Rows from block 10, named by matrix and row number. Rows with one number belong to one neuron. Each number is 50 + 12 x the weight over the matrix's rms, rounded and kept within 0 to 99. All counts start at 0.
# fc1: first MLP up (model.blocks.10.ff1.fc1.weight, 768x256), inputs 128-255
# fc2: first MLP down (model.blocks.10.ff1.fc2.weight, 256x768, transposed), outputs 128-255
fc1.56:41 39 42 43 47 51 57 57 44 56 73 53 51 58 53 41 38 36 47 49 45 56 49 53 43 59 38 48 41 59 47 49 45 54 44 45 45 51 59 52 46 52 55 48 61 56 41 32 60 52 50 61 45 50 51 51 44 53 40 43 60 46 37 38 53 50 49 51 67 46 51 52 46 33 45 53 43 42 48 46 35 38 52 37 43 45 57 41 56 44 57 33 57 53 56 59 38 32 64 63 59 58 38 37 45 44 45 38 51 50 49 53 55 68 48 47 60 45 47 46 47 55 38 60 41 59 46 46
fc1.57:66 50 62 62 40 43 47 44 46 44 60 42 57 38 32 48 64 58 56 77 52 49 24 31 56 34 62 46 34 53 45 47 60 55 41 79 50 49 63 37 58 65 47 48 65 53 50 67 54 61 66 41 44 36 44 47 46 61 64 44 56 49 55 51 53 40 72 44 59 42 59 51 76 46 16 55 47 43 42 38 35 50 54 32 45 61 53 44 50 64 74 58 20 59 53 56 44 57 53 57 51 35 57 40 41 55 51 37 52 38 47 39 46 48 45 62 67 43 50 61 18 57 62 55 47 41 47 42
fc1.58:50 56 49 51 54 57 56 55 52 40 40 33 42 53 53 50 51 42 53 53 64 40 49 49 51 65 48 53 53 47 52 50 48 52 54 61 52 38 50 50 53 48 40 51 49 52 45 44 48 48 63 49 57 43 52 45 50 56 41 49 39 63 51 45 53 46 49 42 42 42 58 43 59 58 51 47 50 50 42 48 45 49 51 51 57 44 56 61 51 51 56 44 46 60 42 40 45 52 55 59 58 49 48 56 50 48 48 57 50 49 45 40 57 55 59 57 57 54 52 69 54 57 47 52 53 44 61 54
fc1.59:20 56 50 45 61 38 54 50 41 40 42 48 54 37 64 62 47 56 47 36 66 63 62 43 26 48 47 55 40 34 33 51 43 34 49 49 46 65 40 54 42 55 54 45 38 63 47 60 51 56 53 50 65 42 50 23 23 51 39 49 53 71 45 36 52 50 41 49 45 61 48 57 44 53 59 59 44 55 53 65 46 57 36 48 40 49 46 53 29 50 40 42 50 49 45 61 60 27 55 52 65 60 54 54 52 45 66 42 55 31 57 50 46 60 47 54 55 52 31 46 45 54 52 51 65 47 65 57
fc1.60:54 51 50 48 45 63 42 54 49 60 54 46 55 55 57 49 47 49 46 42 56 36 55 50 46 50 41 35 50 62 60 46 55 50 53 50 47 46 50 43 49 49 34 47 54 63 56 42 39 41 40 53 58 50 50 57 46 41 46 44 45 49 58 48 54 40 53 50 52 53 53 63 55 58 55 47 54 38 34 57 38 59 43 45 44 41 45 50 44 54 54 38 60 65 43 52 47 50 49 44 48 42 58 57 56 48 45 56 40 39 51 52 49 57 56 49 49 65 42 50 60 48 54 45 59 61 51 41
fc1.61:45 54 51 39 45 66 57 57 54 50 35 60 55 44 56 62 51 29 59 60 47 63 48 51 56 51 41 44 55 47 51 52 61 54 52 53 53 47 52 35 49 35 42 60 47 47 45 58 68 53 64 61 57 49 61 41 36 50 38 38 34 38 61 53 49 45 52 54 32 61 46 49 40 39 58 67 51 67 65 56 54 48 64 58 48 41 59 51 54 47 46 48 69 49 51 47 56 27 42 64 46 63 53 50 38 57 40 35 39 42 67 52 55 47 58 64 57 51 53 28 63 55 45 40 66 55 39 52
fc1.62:47 60 50 60 43 36 39 44 47 44 55 59 55 74 73 31 42 43 60 57 58 51 31 38 67 46 44 62 60 51 45 50 56 60 53 63 68 55 35 52 69 60 50 58 66 61 27 56 34 39 36 31 53 60 40 56 62 50 65 54 44 36 47 26 33 58 50 42 50 63 45 44 58 56 62 61 56 48 45 55 52 43 39 39 49 50 33 57 63 61 70 43 52 40 44 56 54 73 55 49 45 47 46 61 32 50 33 66 48 42 53 68 38 33 49 35 40 40 43 54 48 44 51 58 72 37 67 57
fc1.63:54 55 42 59 45 51 53 45 60 56 50 56 49 45 56 56 48 46 55 55 40 57 58 52 39 40 63 41 59 43 40 52 55 49 43 46 55 50 54 48 41 49 51 64 50 51 48 51 49 37 44 44 56 51 38 48 50 57 49 59 68 62 45 50 52 55 49 54 46 60 57 51 44 55 47 55 61 50 56 55 49 57 57 44 51 56 49 47 58 51 48 41 50 48 51 51 39 52 44 45 54 54 50 55 48 46 53 52 41 42 58 53 51 52 50 36 57 57 57 37 55 45 35 51 57 55 52 51
fc1.64:48 45 52 49 41 50 56 50 56 51 47 52 48 41 51 45 54 57 48 54 48 58 44 52 49 50 58 49 50 50 48 45 58 38 56 32 52 44 51 46 48 49 50 48 62 51 33 41 46 60 45 46 45 54 40 59 46 45 54 49 65 53 57 48 58 52 61 48 47 56 50 49 55 50 53 60 51 58 50 56 39 37 51 53 46 38 51 56 49 46 47 53 59 45 55 50 45 54 57 61 47 58 51 58 51 53 56 52 51 38 54 52 52 51 53 44 53 49 47 46 51 46 54 58 36 61 51 66
fc1.65:39 44 70 42 51 43 22 45 52 31 56 39 36 50 62 58 50 35 68 24 55 25 26 58 68 81 45 96 55 36 39 09 67 29 54 60 22 22 50 22 56 31 00 42 76 45 91 72 58 22 47 07 37 35 58 53 00 41 96 65 37 30 07 43 69 16 66 62 67 62 34 88 49 39 36 41 30 36 52 56 92 08 26 49 56 48 52 78 62 54 45 16 13 28 48 53 62 39 65 60 43 43 55 62 52 68 59 65 65 60 52 43 69 43 94 60 62 50 42 49 21 49 39 29 72 68 85 36
fc1.66:34 57 54 50 42 49 54 29 37 43 55 42 40 48 52 41 41 30 35 45 44 60 42 57 48 50 44 54 76 62 53 61 55 55 47 50 60 69 36 30 69 55 52 46 31 45 28 32 46 60 46 29 50 53 65 60 43 52 49 55 51 50 59 61 48 60 69 47 46 48 53 57 47 58 67 64 39 36 60 66 55 64 52 47 56 56 56 67 58 46 34 36 56 59 50 44 43 50 45 34 63 55 46 64 50 46 45 57 46 40 54 51 48 44 36 50 42 51 64 52 48 44 42 32 52 31 32 65
fc1.67:82 20 47 57 60 29 70 61 56 25 79 53 07 48 62 32 53 65 37 77 88 31 52 43 67 32 46 99 58 04 86 60 38 56 50 76 78 61 54 49 13 49 31 92 54 44 59 35 31 51 73 58 42 59 54 73 61 68 51 54 62 48 54 38 61 43 53 62 52 41 49 81 61 47 42 63 45 96 55 42 25 36 46 50 61 42 50 81 31 64 84 34 63 37 50 53 49 57 71 50 65 19 51 30 45 51 92 58 14 66 29 58 67 22 26 33 46 46 52 77 41 57 75 65 46 50 52 65
fc1.68:38 33 37 34 40 66 47 48 73 54 54 58 57 76 63 64 50 46 61 14 63 34 30 50 58 46 90 66 47 54 62 49 54 52 32 53 71 59 72 47 56 31 14 54 47 58 65 50 61 22 61 38 20 58 54 24 34 39 42 57 52 46 64 42 56 23 62 62 47 76 44 51 30 36 51 41 42 62 74 45 55 23 59 53 65 82 59 66 75 54 22 23 58 45 37 52 50 29 71 62 46 64 47 45 67 52 50 46 38 63 52 71 48 43 62 51 66 54 58 44 48 55 23 44 40 42 59 52
fc1.69:55 32 31 47 35 43 47 33 38 13 91 25 54 36 62 36 62 55 42 53 70 57 45 74 33 43 54 55 32 39 50 62 35 40 56 64 47 75 60 40 45 40 27 58 26 78 45 26 42 34 77 54 78 53 57 66 47 39 52 31 50 49 60 32 65 47 57 42 30 70 44 49 53 67 63 37 34 54 61 77 49 37 57 32 71 31 48 66 79 64 63 64 62 53 55 86 27 55 55 91 53 58 54 40 33 28 71 45 18 65 65 62 27 44 30 65 68 69 88 61 78 54 64 37 47 37 27 69
fc1.70:62 51 60 58 44 44 49 45 49 56 40 50 60 45 48 48 45 34 55 44 62 38 45 40 47 42 43 45 48 50 45 47 50 38 52 45 58 65 49 42 52 41 54 43 54 55 54 46 54 46 47 59 57 46 46 60 60 54 46 25 52 48 43 62 54 61 56 56 50 56 62 51 43 45 40 43 42 46 44 44 59 48 50 62 49 66 55 44 53 49 39 46 41 56 54 53 53 45 45 38 47 52 58 60 51 44 55 35 41 63 38 45 59 55 63 37 43 53 48 48 56 44 40 62 54 59 37 54
fc1.71:49 60 49 37 50 55 34 48 42 43 46 43 47 43 56 42 54 44 46 39 59 47 50 56 47 58 49 45 45 50 53 60 41 67 47 42 65 44 51 58 53 29 42 53 41 49 50 38 51 61 46 41 49 51 29 61 51 45 33 51 47 43 46 34 57 50 57 54 53 54 31 36 51 43 67 51 48 45 35 62 43 50 54 45 53 39 48 54 39 62 45 69 50 41 55 49 44 46 62 58 55 50 56 57 50 45 47 61 51 52 42 54 52 46 33 59 47 45 50 54 67 30 41 51 50 44 58 67
fc1.72:50 51 50 51 49 50 51 52 49 39 53 56 51 50 48 55 47 45 41 62 51 44 55 43 55 53 48 47 57 53 58 48 48 47 57 54 53 42 45 46 50 50 43 48 54 49 51 39 50 42 46 55 49 55 44 46 56 49 50 50 51 39 49 60 48 44 50 52 41 53 49 51 54 48 49 45 55 52 48 47 50 50 46 54 41 58 53 47 51 51 44 49 43 42 41 56 49 54 42 51 51 54 53 41 41 42 51 61 54 45 58 57 50 47 51 55 56 42 53 43 36 51 53 53 51 54 39 42
fc1.73:58 53 82 42 77 78 55 45 16 73 49 42 34 23 34 63 38 72 34 53 26 54 37 65 35 46 87 50 54 38 46 51 48 56 57 41 51 58 29 56 54 61 53 73 49 48 54 66 36 38 38 31 68 48 61 46 56 51 51 53 45 59 65 83 45 46 61 50 41 33 49 57 69 47 25 37 35 63 31 42 40 43 24 28 47 61 50 59 60 90 72 59 30 54 75 28 54 80 30 48 56 29 51 54 62 68 33 62 50 62 69 63 24 50 48 35 43 34 49 93 31 69 58 30 36 23 59 82
fc1.74:69 57 62 56 57 39 43 46 64 42 65 57 17 32 39 58 64 66 65 67 67 54 36 51 81 38 54 86 30 47 71 40 41 46 41 41 56 62 55 64 21 70 16 53 47 35 66 48 41 73 80 61 58 42 73 46 64 60 68 64 80 49 57 56 51 25 59 50 40 44 56 66 48 53 37 53 22 66 40 63 28 66 46 16 40 37 81 73 48 43 43 42 79 59 50 60 28 40 48 28 70 36 40 26 37 53 73 32 63 49 53 43 59 38 43 33 52 51 57 42 37 77 64 40 67 54 51 53
fc1.75:47 64 55 59 64 50 47 50 48 54 51 71 40 30 36 66 39 52 40 34 55 43 54 49 27 29 46 56 60 64 66 65 51 43 69 40 52 45 42 56 21 53 51 60 55 50 37 56 59 36 41 20 65 42 63 71 61 73 51 48 39 64 44 33 73 61 13 48 38 35 39 35 49 42 61 37 26 57 49 50 28 33 41 28 51 39 39 62 56 67 36 35 66 49 51 53 58 53 43 46 64 41 47 49 67 49 25 37 45 44 53 54 20 46 51 74 48 37 76 49 73 42 20 48 45 48 49 52
fc1.76:48 34 46 49 58 67 55 48 40 40 65 55 55 58 60 54 37 32 44 43 46 44 81 61 48 55 52 65 61 47 53 76 50 41 29 36 72 62 44 52 43 66 56 53 48 59 30 56 61 78 41 56 47 57 44 53 28 57 50 48 32 53 42 46 50 64 33 55 56 57 46 44 46 31 65 45 46 41 49 52 49 46 49 53 27 64 44 46 42 40 41 32 51 70 44 59 45 21 71 46 42 74 40 44 55 52 53 48 52 33 43 58 46 50 46 48 40 44 44 46 56 62 53 69 55 48 55 56
fc1.77:45 45 44 58 62 60 45 48 42 60 68 66 47 66 44 47 57 48 59 38 54 60 38 58 47 53 51 44 56 62 36 54 53 63 53 48 35 42 57 55 36 61 61 30 34 48 45 51 48 45 55 48 48 49 58 60 41 19 51 33 57 38 65 54 41 82 68 81 29 50 37 49 42 41 52 33 53 35 37 49 48 47 35 50 75 57 51 42 39 54 59 57 34 49 46 56 46 58 48 59 50 39 50 69 61 33 53 41 50 59 32 36 58 38 43 47 54 64 42 57 62 49 46 47 47 49 64 67
fc1.78:41 55 52 65 63 63 44 59 41 45 35 66 46 58 60 38 66 61 22 34 59 59 60 62 54 30 65 48 50 58 56 53 54 57 47 52 55 44 40 34 66 46 82 75 67 67 37 50 43 84 65 33 58 79 34 68 29 43 61 47 37 54 75 41 61 58 72 60 56 47 49 37 46 46 58 28 79 43 49 46 34 34 60 60 75 38 78 40 58 27 74 44 81 29 45 20 59 70 61 46 51 40 56 58 78 52 41 46 44 59 40 70 46 69 42 33 47 39 69 75 70 39 60 69 36 24 45 78
fc1.79:71 24 73 40 71 44 38 28 38 36 44 57 53 31 52 76 53 49 67 49 32 40 33 33 60 23 18 51 52 42 32 65 67 63 19 71 64 40 56 69 46 35 46 43 49 41 54 43 59 38 53 57 52 44 56 52 57 75 35 36 49 48 64 32 31 39 64 65 37 61 74 57 71 63 28 54 36 50 48 49 66 76 62 47 44 50 55 49 37 57 55 44 36 56 72 62 49 69 40 51 30 32 42 51 61 46 41 43 54 44 29 55 60 34 54 43 47 60 37 52 37 58 66 46 58 38 34 60
fc1.80:42 45 16 81 60 40 55 33 40 63 44 41 72 54 55 60 41 49 41 34 71 65 63 78 35 42 37 29 25 50 15 41 52 48 53 18 65 37 37 56 29 49 46 43 30 61 60 53 58 62 32 51 71 50 33 33 13 51 25 43 18 50 72 60 60 73 29 39 44 43 26 57 34 45 77 33 51 50 15 63 52 57 46 66 58 54 25 44 44 40 40 58 52 23 38 77 17 17 67 47 70 68 38 51 65 32 47 53 47 36 47 54 53 71 17 20 58 50 55 57 55 58 29 88 19 32 45 80
fc1.81:66 37 47 39 62 53 56 52 55 58 39 46 54 33 51 41 35 59 55 46 54 54 47 59 51 60 39 51 45 39 41 47 44 47 47 53 53 59 61 61 71 45 59 28 52 41 39 48 62 45 30 61 40 38 59 52 46 48 56 71 44 37 53 53 56 51 39 62 45 41 46 58 49 54 36 30 61 44 29 47 47 60 45 60 52 40 48 48 39 51 38 52 51 78 35 47 49 36 42 48 55 34 36 58 63 52 58 57 54 44 44 41 55 37 74 47 51 55 36 44 47 45 49 51 56 47 46 32
fc1.82:37 46 46 35 64 52 51 40 60 38 47 56 55 38 46 51 44 55 47 50 64 63 56 52 59 53 69 46 54 44 44 51 42 41 45 49 55 48 50 60 57 60 61 58 63 49 45 57 49 50 51 57 27 47 52 43 35 46 59 54 35 46 52 66 51 57 58 52 65 53 48 48 53 48 56 61 40 37 43 40 51 59 45 51 72 63 62 39 56 36 43 56 46 58 51 47 62 40 65 50 70 59 56 60 55 44 46 57 51 56 40 42 53 53 45 55 48 49 50 61 48 54 70 57 55 55 49 56
fc2.56:48 55 55 54 46 52 63 54 45 39 38 58 50 46 51 52 47 56 50 48 61 61 57 47 44 44 58 56 49 57 49 59 49 50 53 54 33 49 58 51 49 41 50 51 49 67 51 61 48 54 52 55 53 42 58 53 55 46 49 43 49 50 60 55 45 54 48 47 45 51 50 57 46 44 49 49 56 55 52 56 56 55 51 58 57 50 50 55 55 45 55 67 50 53 37 53 53 55 52 39 50 41 54 50 52 42 42 56 50 56 50 37 54 43 40 52 64 52 57 41 58 49 55 55 57 61 39 49
fc2.57:66 61 58 46 49 51 56 40 44 52 62 54 55 33 42 67 35 50 38 45 49 18 42 49 51 35 36 40 55 50 62 57 62 49 57 48 47 41 39 57 53 50 51 54 62 43 55 25 59 69 49 60 53 66 51 45 59 54 50 63 62 34 56 70 44 78 39 50 42 48 56 63 42 42 65 49 68 62 51 58 38 63 47 40 59 61 41 66 52 46 65 43 32 49 39 55 70 64 50 38 55 51 44 18 50 46 51 45 63 54 52 42 48 64 52 51 34 45 57 50 58 59 62 56 47 51 47 56
fc2.58:53 50 45 55 55 47 48 48 49 48 60 55 45 45 42 51 50 37 58 51 46 53 54 54 46 46 54 41 57 50 46 53 49 38 55 54 51 58 49 55 44 56 45 52 53 50 43 57 53 47 40 52 47 51 45 48 56 48 50 52 48 41 58 50 44 52 52 48 49 59 54 54 55 47 48 52 48 44 48 46 59 51 45 45 62 38 45 53 56 38 51 50 40 46 43 45 54 48 53 51 56 46 53 62 50 47 45 46 56 46 58 51 51 56 54 55 61 47 54 47 58 49 56 49 45 48 46 50
fc2.59:53 62 74 52 44 62 63 66 60 27 42 42 41 46 70 67 41 44 60 53 57 50 55 55 47 48 58 55 65 35 57 55 56 43 46 57 38 38 43 65 30 51 42 72 61 49 49 52 60 57 57 54 49 45 42 47 52 49 50 48 61 68 45 52 42 54 43 70 45 57 44 62 26 46 59 53 45 36 48 41 34 55 46 27 48 66 43 49 40 55 59 58 38 49 65 52 43 59 49 50 54 57 68 50 48 56 76 45 52 47 43 39 64 54 58 35 67 40 49 36 40 49 62 57 50 75 43 47
fc2.60:59 43 50 50 44 48 53 50 53 46 44 54 44 53 50 47 49 47 52 51 58 48 51 54 56 45 38 48 50 57 52 45 43 45 49 46 42 47 46 54 47 53 49 50 47 48 58 46 55 49 49 50 44 44 54 52 49 54 48 50 48 52 50 41 51 52 56 41 53 42 43 46 54 45 49 57 41 49 48 48 57 46 47 55 48 56 47 57 55 49 44 61 40 44 39 47 47 54 44 56 46 49 49 55 51 54 50 49 44 44 48 46 57 51 54 53 54 47 54 48 47 52 50 53 44 53 47 61
fc2.61:38 54 52 55 53 61 53 47 71 46 51 66 72 35 52 73 43 49 68 45 48 48 54 57 52 37 47 58 46 43 51 49 51 48 57 37 61 51 54 35 40 45 39 47 60 57 51 60 48 40 52 63 59 39 56 55 56 49 40 56 40 49 41 49 54 56 44 51 38 62 35 53 50 53 37 50 53 61 50 59 59 66 51 42 48 60 50 51 48 46 57 43 54 64 61 37 43 42 60 26 50 40 64 56 42 45 58 52 62 47 53 53 48 59 43 56 56 52 50 45 42 51 39 57 33 56 56 48
fc2.62:52 40 57 56 50 71 45 50 49 64 81 58 60 39 62 43 35 35 35 52 47 59 49 35 54 40 66 64 53 57 52 54 49 38 44 75 42 69 37 42 38 61 49 48 28 42 57 52 47 60 58 63 55 54 57 47 39 39 48 59 43 46 55 65 63 39 61 58 48 57 35 52 43 54 21 46 79 71 57 41 39 58 57 44 59 62 66 41 47 28 39 77 44 37 54 56 70 40 66 42 44 40 56 51 60 42 62 55 47 60 49 46 62 62 59 39 45 33 61 32 14 50 59 50 39 44 70 37
fc2.63:52 47 51 50 45 51 42 55 35 53 57 53 47 46 48 42 54 52 46 46 61 50 36 46 53 43 48 53 42 46 54 49 48 45 58 56 47 44 59 42 47 51 48 45 45 42 51 50 46 46 58 49 50 52 50 52 42 52 55 44 52 41 47 53 53 50 52 57 50 50 54 55 52 46 42 48 47 52 51 57 51 52 46 51 45 48 48 48 47 50 48 49 40 47 49 49 59 51 48 56 50 51 56 60 47 51 53 47 49 50 52 47 48 45 50 46 48 46 49 61 56 50 52 52 55 53 46 55
fc2.64:48 50 53 54 37 57 53 43 45 46 58 54 48 45 52 39 40 52 52 48 46 46 52 52 56 49 51 50 46 46 51 41 47 49 42 60 47 47 57 48 53 42 47 55 40 46 45 48 51 55 57 56 44 46 53 45 49 46 62 38 56 48 62 40 48 43 55 50 42 49 50 48 44 48 56 37 52 52 57 46 45 56 41 47 52 57 50 53 54 55 48 55 45 49 47 52 66 40 47 50 48 53 53 50 48 44 55 51 60 49 45 49 53 41 55 44 45 48 56 60 40 53 40 58 54 51 47 57
fc2.65:44 41 68 24 47 37 07 24 33 52 41 38 57 97 40 63 52 38 51 46 26 35 64 71 39 66 34 38 58 64 59 43 53 77 38 57 27 41 63 04 46 40 27 34 82 20 69 59 54 44 46 21 36 77 42 32 14 37 71 50 41 36 15 58 37 51 58 31 48 67 60 51 65 80 31 62 31 73 54 50 96 74 24 47 51 69 59 33 37 66 36 30 33 56 46 58 46 64 60 27 20 67 45 33 50 91 43 64 74 76 42 41 52 64 64 61 45 39 41 54 53 37 35 03 69 54 57 28
fc2.66:57 48 38 46 53 72 58 40 37 47 58 41 46 35 45 33 59 50 55 48 73 64 51 49 55 50 53 70 54 41 60 42 43 46 68 51 52 51 36 38 56 57 74 34 42 52 38 37 54 55 30 61 42 61 46 40 48 58 53 53 60 66 64 58 55 29 37 38 40 44 53 41 38 63 55 45 55 56 62 45 56 56 45 47 50 46 72 28 47 55 62 49 49 49 52 37 50 25 54 53 51 38 47 43 50 41 61 60 29 66 55 77 49 47 55 51 44 43 54 42 32 54 57 70 46 54 56 39
fc2.67:55 46 44 32 43 32 58 47 54 56 58 75 21 61 42 47 60 21 27 78 54 36 67 10 73 37 67 93 50 90 56 42 32 45 42 65 72 14 41 85 19 44 01 60 35 60 30 44 48 99 56 79 30 31 43 32 23 45 56 90 76 24 34 79 67 58 47 98 46 43 23 81 53 70 28 31 29 93 37 73 19 53 74 35 35 25 57 81 55 73 53 55 59 21 77 35 36 32 44 31 63 44 36 53 25 91 47 77 70 69 60 43 56 51 26 58 34 55 36 73 49 58 54 32 42 04 61 53
fc2.68:42 25 66 63 31 51 37 62 49 05 41 75 50 89 58 64 63 78 38 56 36 34 73 97 52 55 61 48 71 69 42 50 56 64 74 98 54 63 51 43 33 35 11 54 68 40 60 60 52 30 33 46 31 43 49 49 52 35 40 53 49 44 42 64 63 24 62 70 47 56 33 48 65 62 75 56 40 26 45 67 54 38 56 49 66 44 60 26 21 40 43 54 57 41 72 61 36 52 50 34 35 41 65 46 49 47 45 62 35 27 58 47 23 47 57 45 63 50 66 49 59 36 30 26 51 57 56 65
fc2.69:44 51 43 77 27 32 57 70 78 69 99 37 34 11 41 82 53 45 46 37 82 56 72 91 51 78 73 57 60 59 59 76 66 71 41 52 40 55 48 63 35 54 46 23 40 41 76 49 53 52 39 21 37 80 83 67 70 24 56 36 20 61 64 52 47 48 55 76 54 67 40 76 62 39 31 11 66 16 34 49 63 36 55 78 59 45 28 61 79 39 47 52 17 70 64 60 63 60 49 60 17 54 79 38 64 39 19 48 17 45 64 30 45 39 20 39 71 52 29 56 69 69 46 15 36 15 26 51
fc2.70:47 48 45 48 58 41 50 57 43 51 48 46 50 53 45 59 47 41 47 53 53 50 43 55 49 49 47 58 51 46 43 43 46 52 50 50 50 47 45 41 43 50 48 44 44 48 49 35 51 52 45 56 62 64 46 41 57 49 48 53 57 52 57 38 52 41 40 47 58 49 47 50 53 57 52 62 49 59 55 47 46 57 55 54 53 37 44 46 51 42 58 54 50 42 53 46 62 56 55 47 58 48 54 49 49 54 48 51 60 50 54 49 53 47 56 46 46 51 48 44 46 53 52 35 33 56 48 50
fc2.71:55 57 60 51 43 45 60 46 46 60 61 64 44 42 50 45 51 47 48 62 53 44 63 42 56 47 59 50 55 55 47 53 53 48 54 57 46 51 54 48 48 57 54 52 52 41 46 40 55 51 50 56 52 51 39 55 55 50 52 61 50 48 47 48 50 47 55 54 50 59 44 43 45 45 50 47 48 52 43 47 53 34 44 41 56 50 51 51 41 47 55 51 60 46 43 48 53 36 46 61 49 55 42 50 45 60 55 47 55 49 58 55 57 62 42 56 45 46 51 49 47 51 44 44 40 49 62 41
fc2.72:51 49 53 61 57 58 53 53 51 52 50 46 54 49 51 49 51 51 51 51 47 47 53 54 57 51 44 48 55 48 47 53 44 54 54 54 52 52 52 40 52 49 42 57 49 50 45 50 51 50 46 46 47 50 44 50 46 49 45 59 47 46 52 47 48 54 48 53 50 55 49 55 50 53 47 41 48 52 55 53 46 54 48 45 48 52 51 45 54 54 52 50 52 52 55 50 51 50 51 39 48 46 55 53 52 45 55 51 51 46 53 46 50 47 49 44 44 51 50 50 57 51 45 55 44 51 52 47
fc2.73:42 27 78 51 67 44 31 31 54 67 60 32 34 62 55 56 65 60 56 83 49 57 39 54 24 39 57 31 76 63 46 51 43 50 52 81 51 41 11 61 44 64 59 68 75 22 37 49 56 71 14 58 54 43 53 38 53 62 62 29 14 51 45 44 70 34 61 26 75 55 56 49 65 55 53 33 58 64 55 40 40 59 38 34 37 51 66 69 52 56 78 41 63 38 56 26 43 56 54 77 60 28 48 34 50 66 41 45 37 71 50 59 41 50 45 64 29 53 46 47 27 77 85 21 45 36 39 47
fc2.74:46 60 86 41 53 25 69 46 60 56 62 49 50 51 27 59 34 48 54 62 24 19 48 50 78 44 63 74 35 59 34 45 42 42 38 43 57 42 59 81 50 44 48 55 25 42 34 52 32 70 37 66 55 32 67 67 29 43 44 58 46 67 38 57 86 33 74 67 42 42 38 68 68 29 42 24 33 76 43 49 41 33 68 47 45 34 59 77 51 30 55 58 32 31 56 53 62 58 46 35 58 20 67 38 56 56 45 79 58 75 63 63 30 55 49 45 52 50 25 60 48 35 73 51 69 41 32 88
fc2.75:69 51 41 41 42 39 54 48 70 19 90 09 45 67 65 76 35 74 54 57 50 67 49 57 35 42 75 54 73 62 55 50 46 68 46 68 80 60 38 44 52 42 56 34 51 54 44 47 46 50 52 38 40 87 18 60 48 70 48 30 33 55 69 40 53 62 59 69 53 31 30 40 53 68 44 24 38 65 42 51 45 40 31 54 52 54 45 53 37 45 33 64 49 42 60 59 22 40 57 55 51 56 61 29 54 61 42 50 50 39 42 50 70 40 38 53 51 44 63 46 62 45 59 45 60 58 40 57
fc2.76:67 62 43 47 60 52 44 45 64 51 47 50 37 45 71 65 48 59 60 67 59 55 48 54 32 43 50 40 41 50 61 67 61 43 47 42 47 58 50 66 30 38 50 48 58 55 58 55 57 49 44 46 45 62 42 36 56 61 48 48 44 49 44 64 44 59 44 50 42 47 59 50 42 36 37 60 36 41 41 41 36 48 45 53 60 51 50 57 38 60 35 36 38 50 34 60 60 53 30 49 61 43 65 53 63 39 62 42 58 62 33 36 59 65 51 44 57 41 41 42 45 47 58 72 60 59 55 50
fc2.77:61 57 39 48 51 61 40 66 63 40 61 70 50 47 67 30 52 61 49 67 55 45 53 65 52 69 63 38 51 59 47 53 50 57 53 49 45 51 47 58 47 64 49 55 59 46 47 63 57 37 40 63 59 44 51 42 53 37 48 47 38 44 72 47 48 52 48 31 41 39 46 61 47 53 55 41 46 53 46 41 53 36 72 55 67 46 43 41 52 55 40 53 45 46 48 56 47 52 53 59 59 71 37 58 65 61 44 39 40 58 55 41 63 41 63 53 60 35 49 56 57 52 57 29 55 63 49 52
fc2.78:62 53 25 68 58 54 34 69 35 29 75 32 31 50 30 29 62 54 34 57 52 29 42 59 61 52 52 55 46 47 70 34 49 40 87 40 43 46 35 59 50 73 61 63 43 59 55 22 42 58 39 73 52 61 49 48 51 67 68 49 58 61 69 52 54 57 54 47 50 55 48 47 46 51 48 62 69 73 51 63 25 49 45 63 47 60 47 45 43 58 54 45 61 62 48 58 33 44 65 42 30 76 64 32 65 50 59 26 34 65 40 24 49 29 08 33 36 71 18 47 77 40 58 70 33 32 44 52
fc2.79:45 75 60 63 61 50 54 48 69 38 30 83 35 60 62 63 40 61 54 55 34 31 48 72 32 46 50 55 62 39 57 91 57 52 46 50 69 58 23 38 47 62 41 87 28 44 39 74 55 66 75 31 71 65 47 40 36 68 41 45 48 42 45 51 30 48 37 75 29 57 45 50 67 31 48 24 50 44 72 49 69 56 25 27 37 70 55 65 42 67 38 64 63 53 43 27 50 37 45 46 39 44 38 43 23 47 37 47 41 59 38 60 47 39 35 34 40 51 62 59 23 32 35 57 48 58 31 46
fc2.80:38 48 49 80 29 26 47 50 47 46 68 48 22 80 59 41 31 49 48 54 54 37 70 45 79 52 35 48 53 45 36 18 73 45 63 11 55 43 62 56 80 43 29 57 50 91 58 36 61 48 77 65 66 36 53 65 47 05 43 57 36 73 26 53 46 24 46 59 62 49 28 64 33 22 46 35 53 57 43 36 46 29 40 59 34 49 43 46 23 39 43 39 54 66 76 47 36 33 44 71 22 66 36 58 56 40 62 25 79 54 32 63 59 54 21 48 60 40 69 43 28 53 38 56 51 64 50 59
fc2.81:59 60 45 47 32 55 55 51 56 30 46 56 64 53 60 33 50 47 42 53 52 36 29 47 42 33 47 50 47 41 47 40 58 38 41 40 52 61 42 49 44 51 34 48 50 45 51 61 46 35 37 37 49 67 39 64 50 47 41 51 53 53 43 64 34 44 52 52 57 46 43 51 43 36 50 44 50 50 63 49 58 68 34 29 56 55 45 63 41 49 58 65 48 50 65 53 63 46 46 63 41 58 50 54 65 55 57 31 55 28 44 59 34 50 40 54 50 51 59 46 44 57 47 45 42 50 66 49
fc2.82:37 47 53 47 48 47 55 49 51 53 49 52 53 60 61 65 43 57 53 47 50 46 61 38 63 50 48 47 46 42 59 31 53 44 49 35 45 57 48 46 41 55 53 44 49 46 56 46 45 42 56 58 57 38 56 54 42 40 50 56 40 53 47 46 38 39 44 41 49 52 47 49 41 48 47 55 38 50 53 58 48 52 38 47 43 42 42 41 45 45 56 39 50 39 41 61 51 50 44 47 47 51 66 57 54 52 49 49 47 43 57 48 59 52 44 52 46 52 50 47 51 46 60 52 52 61 39 57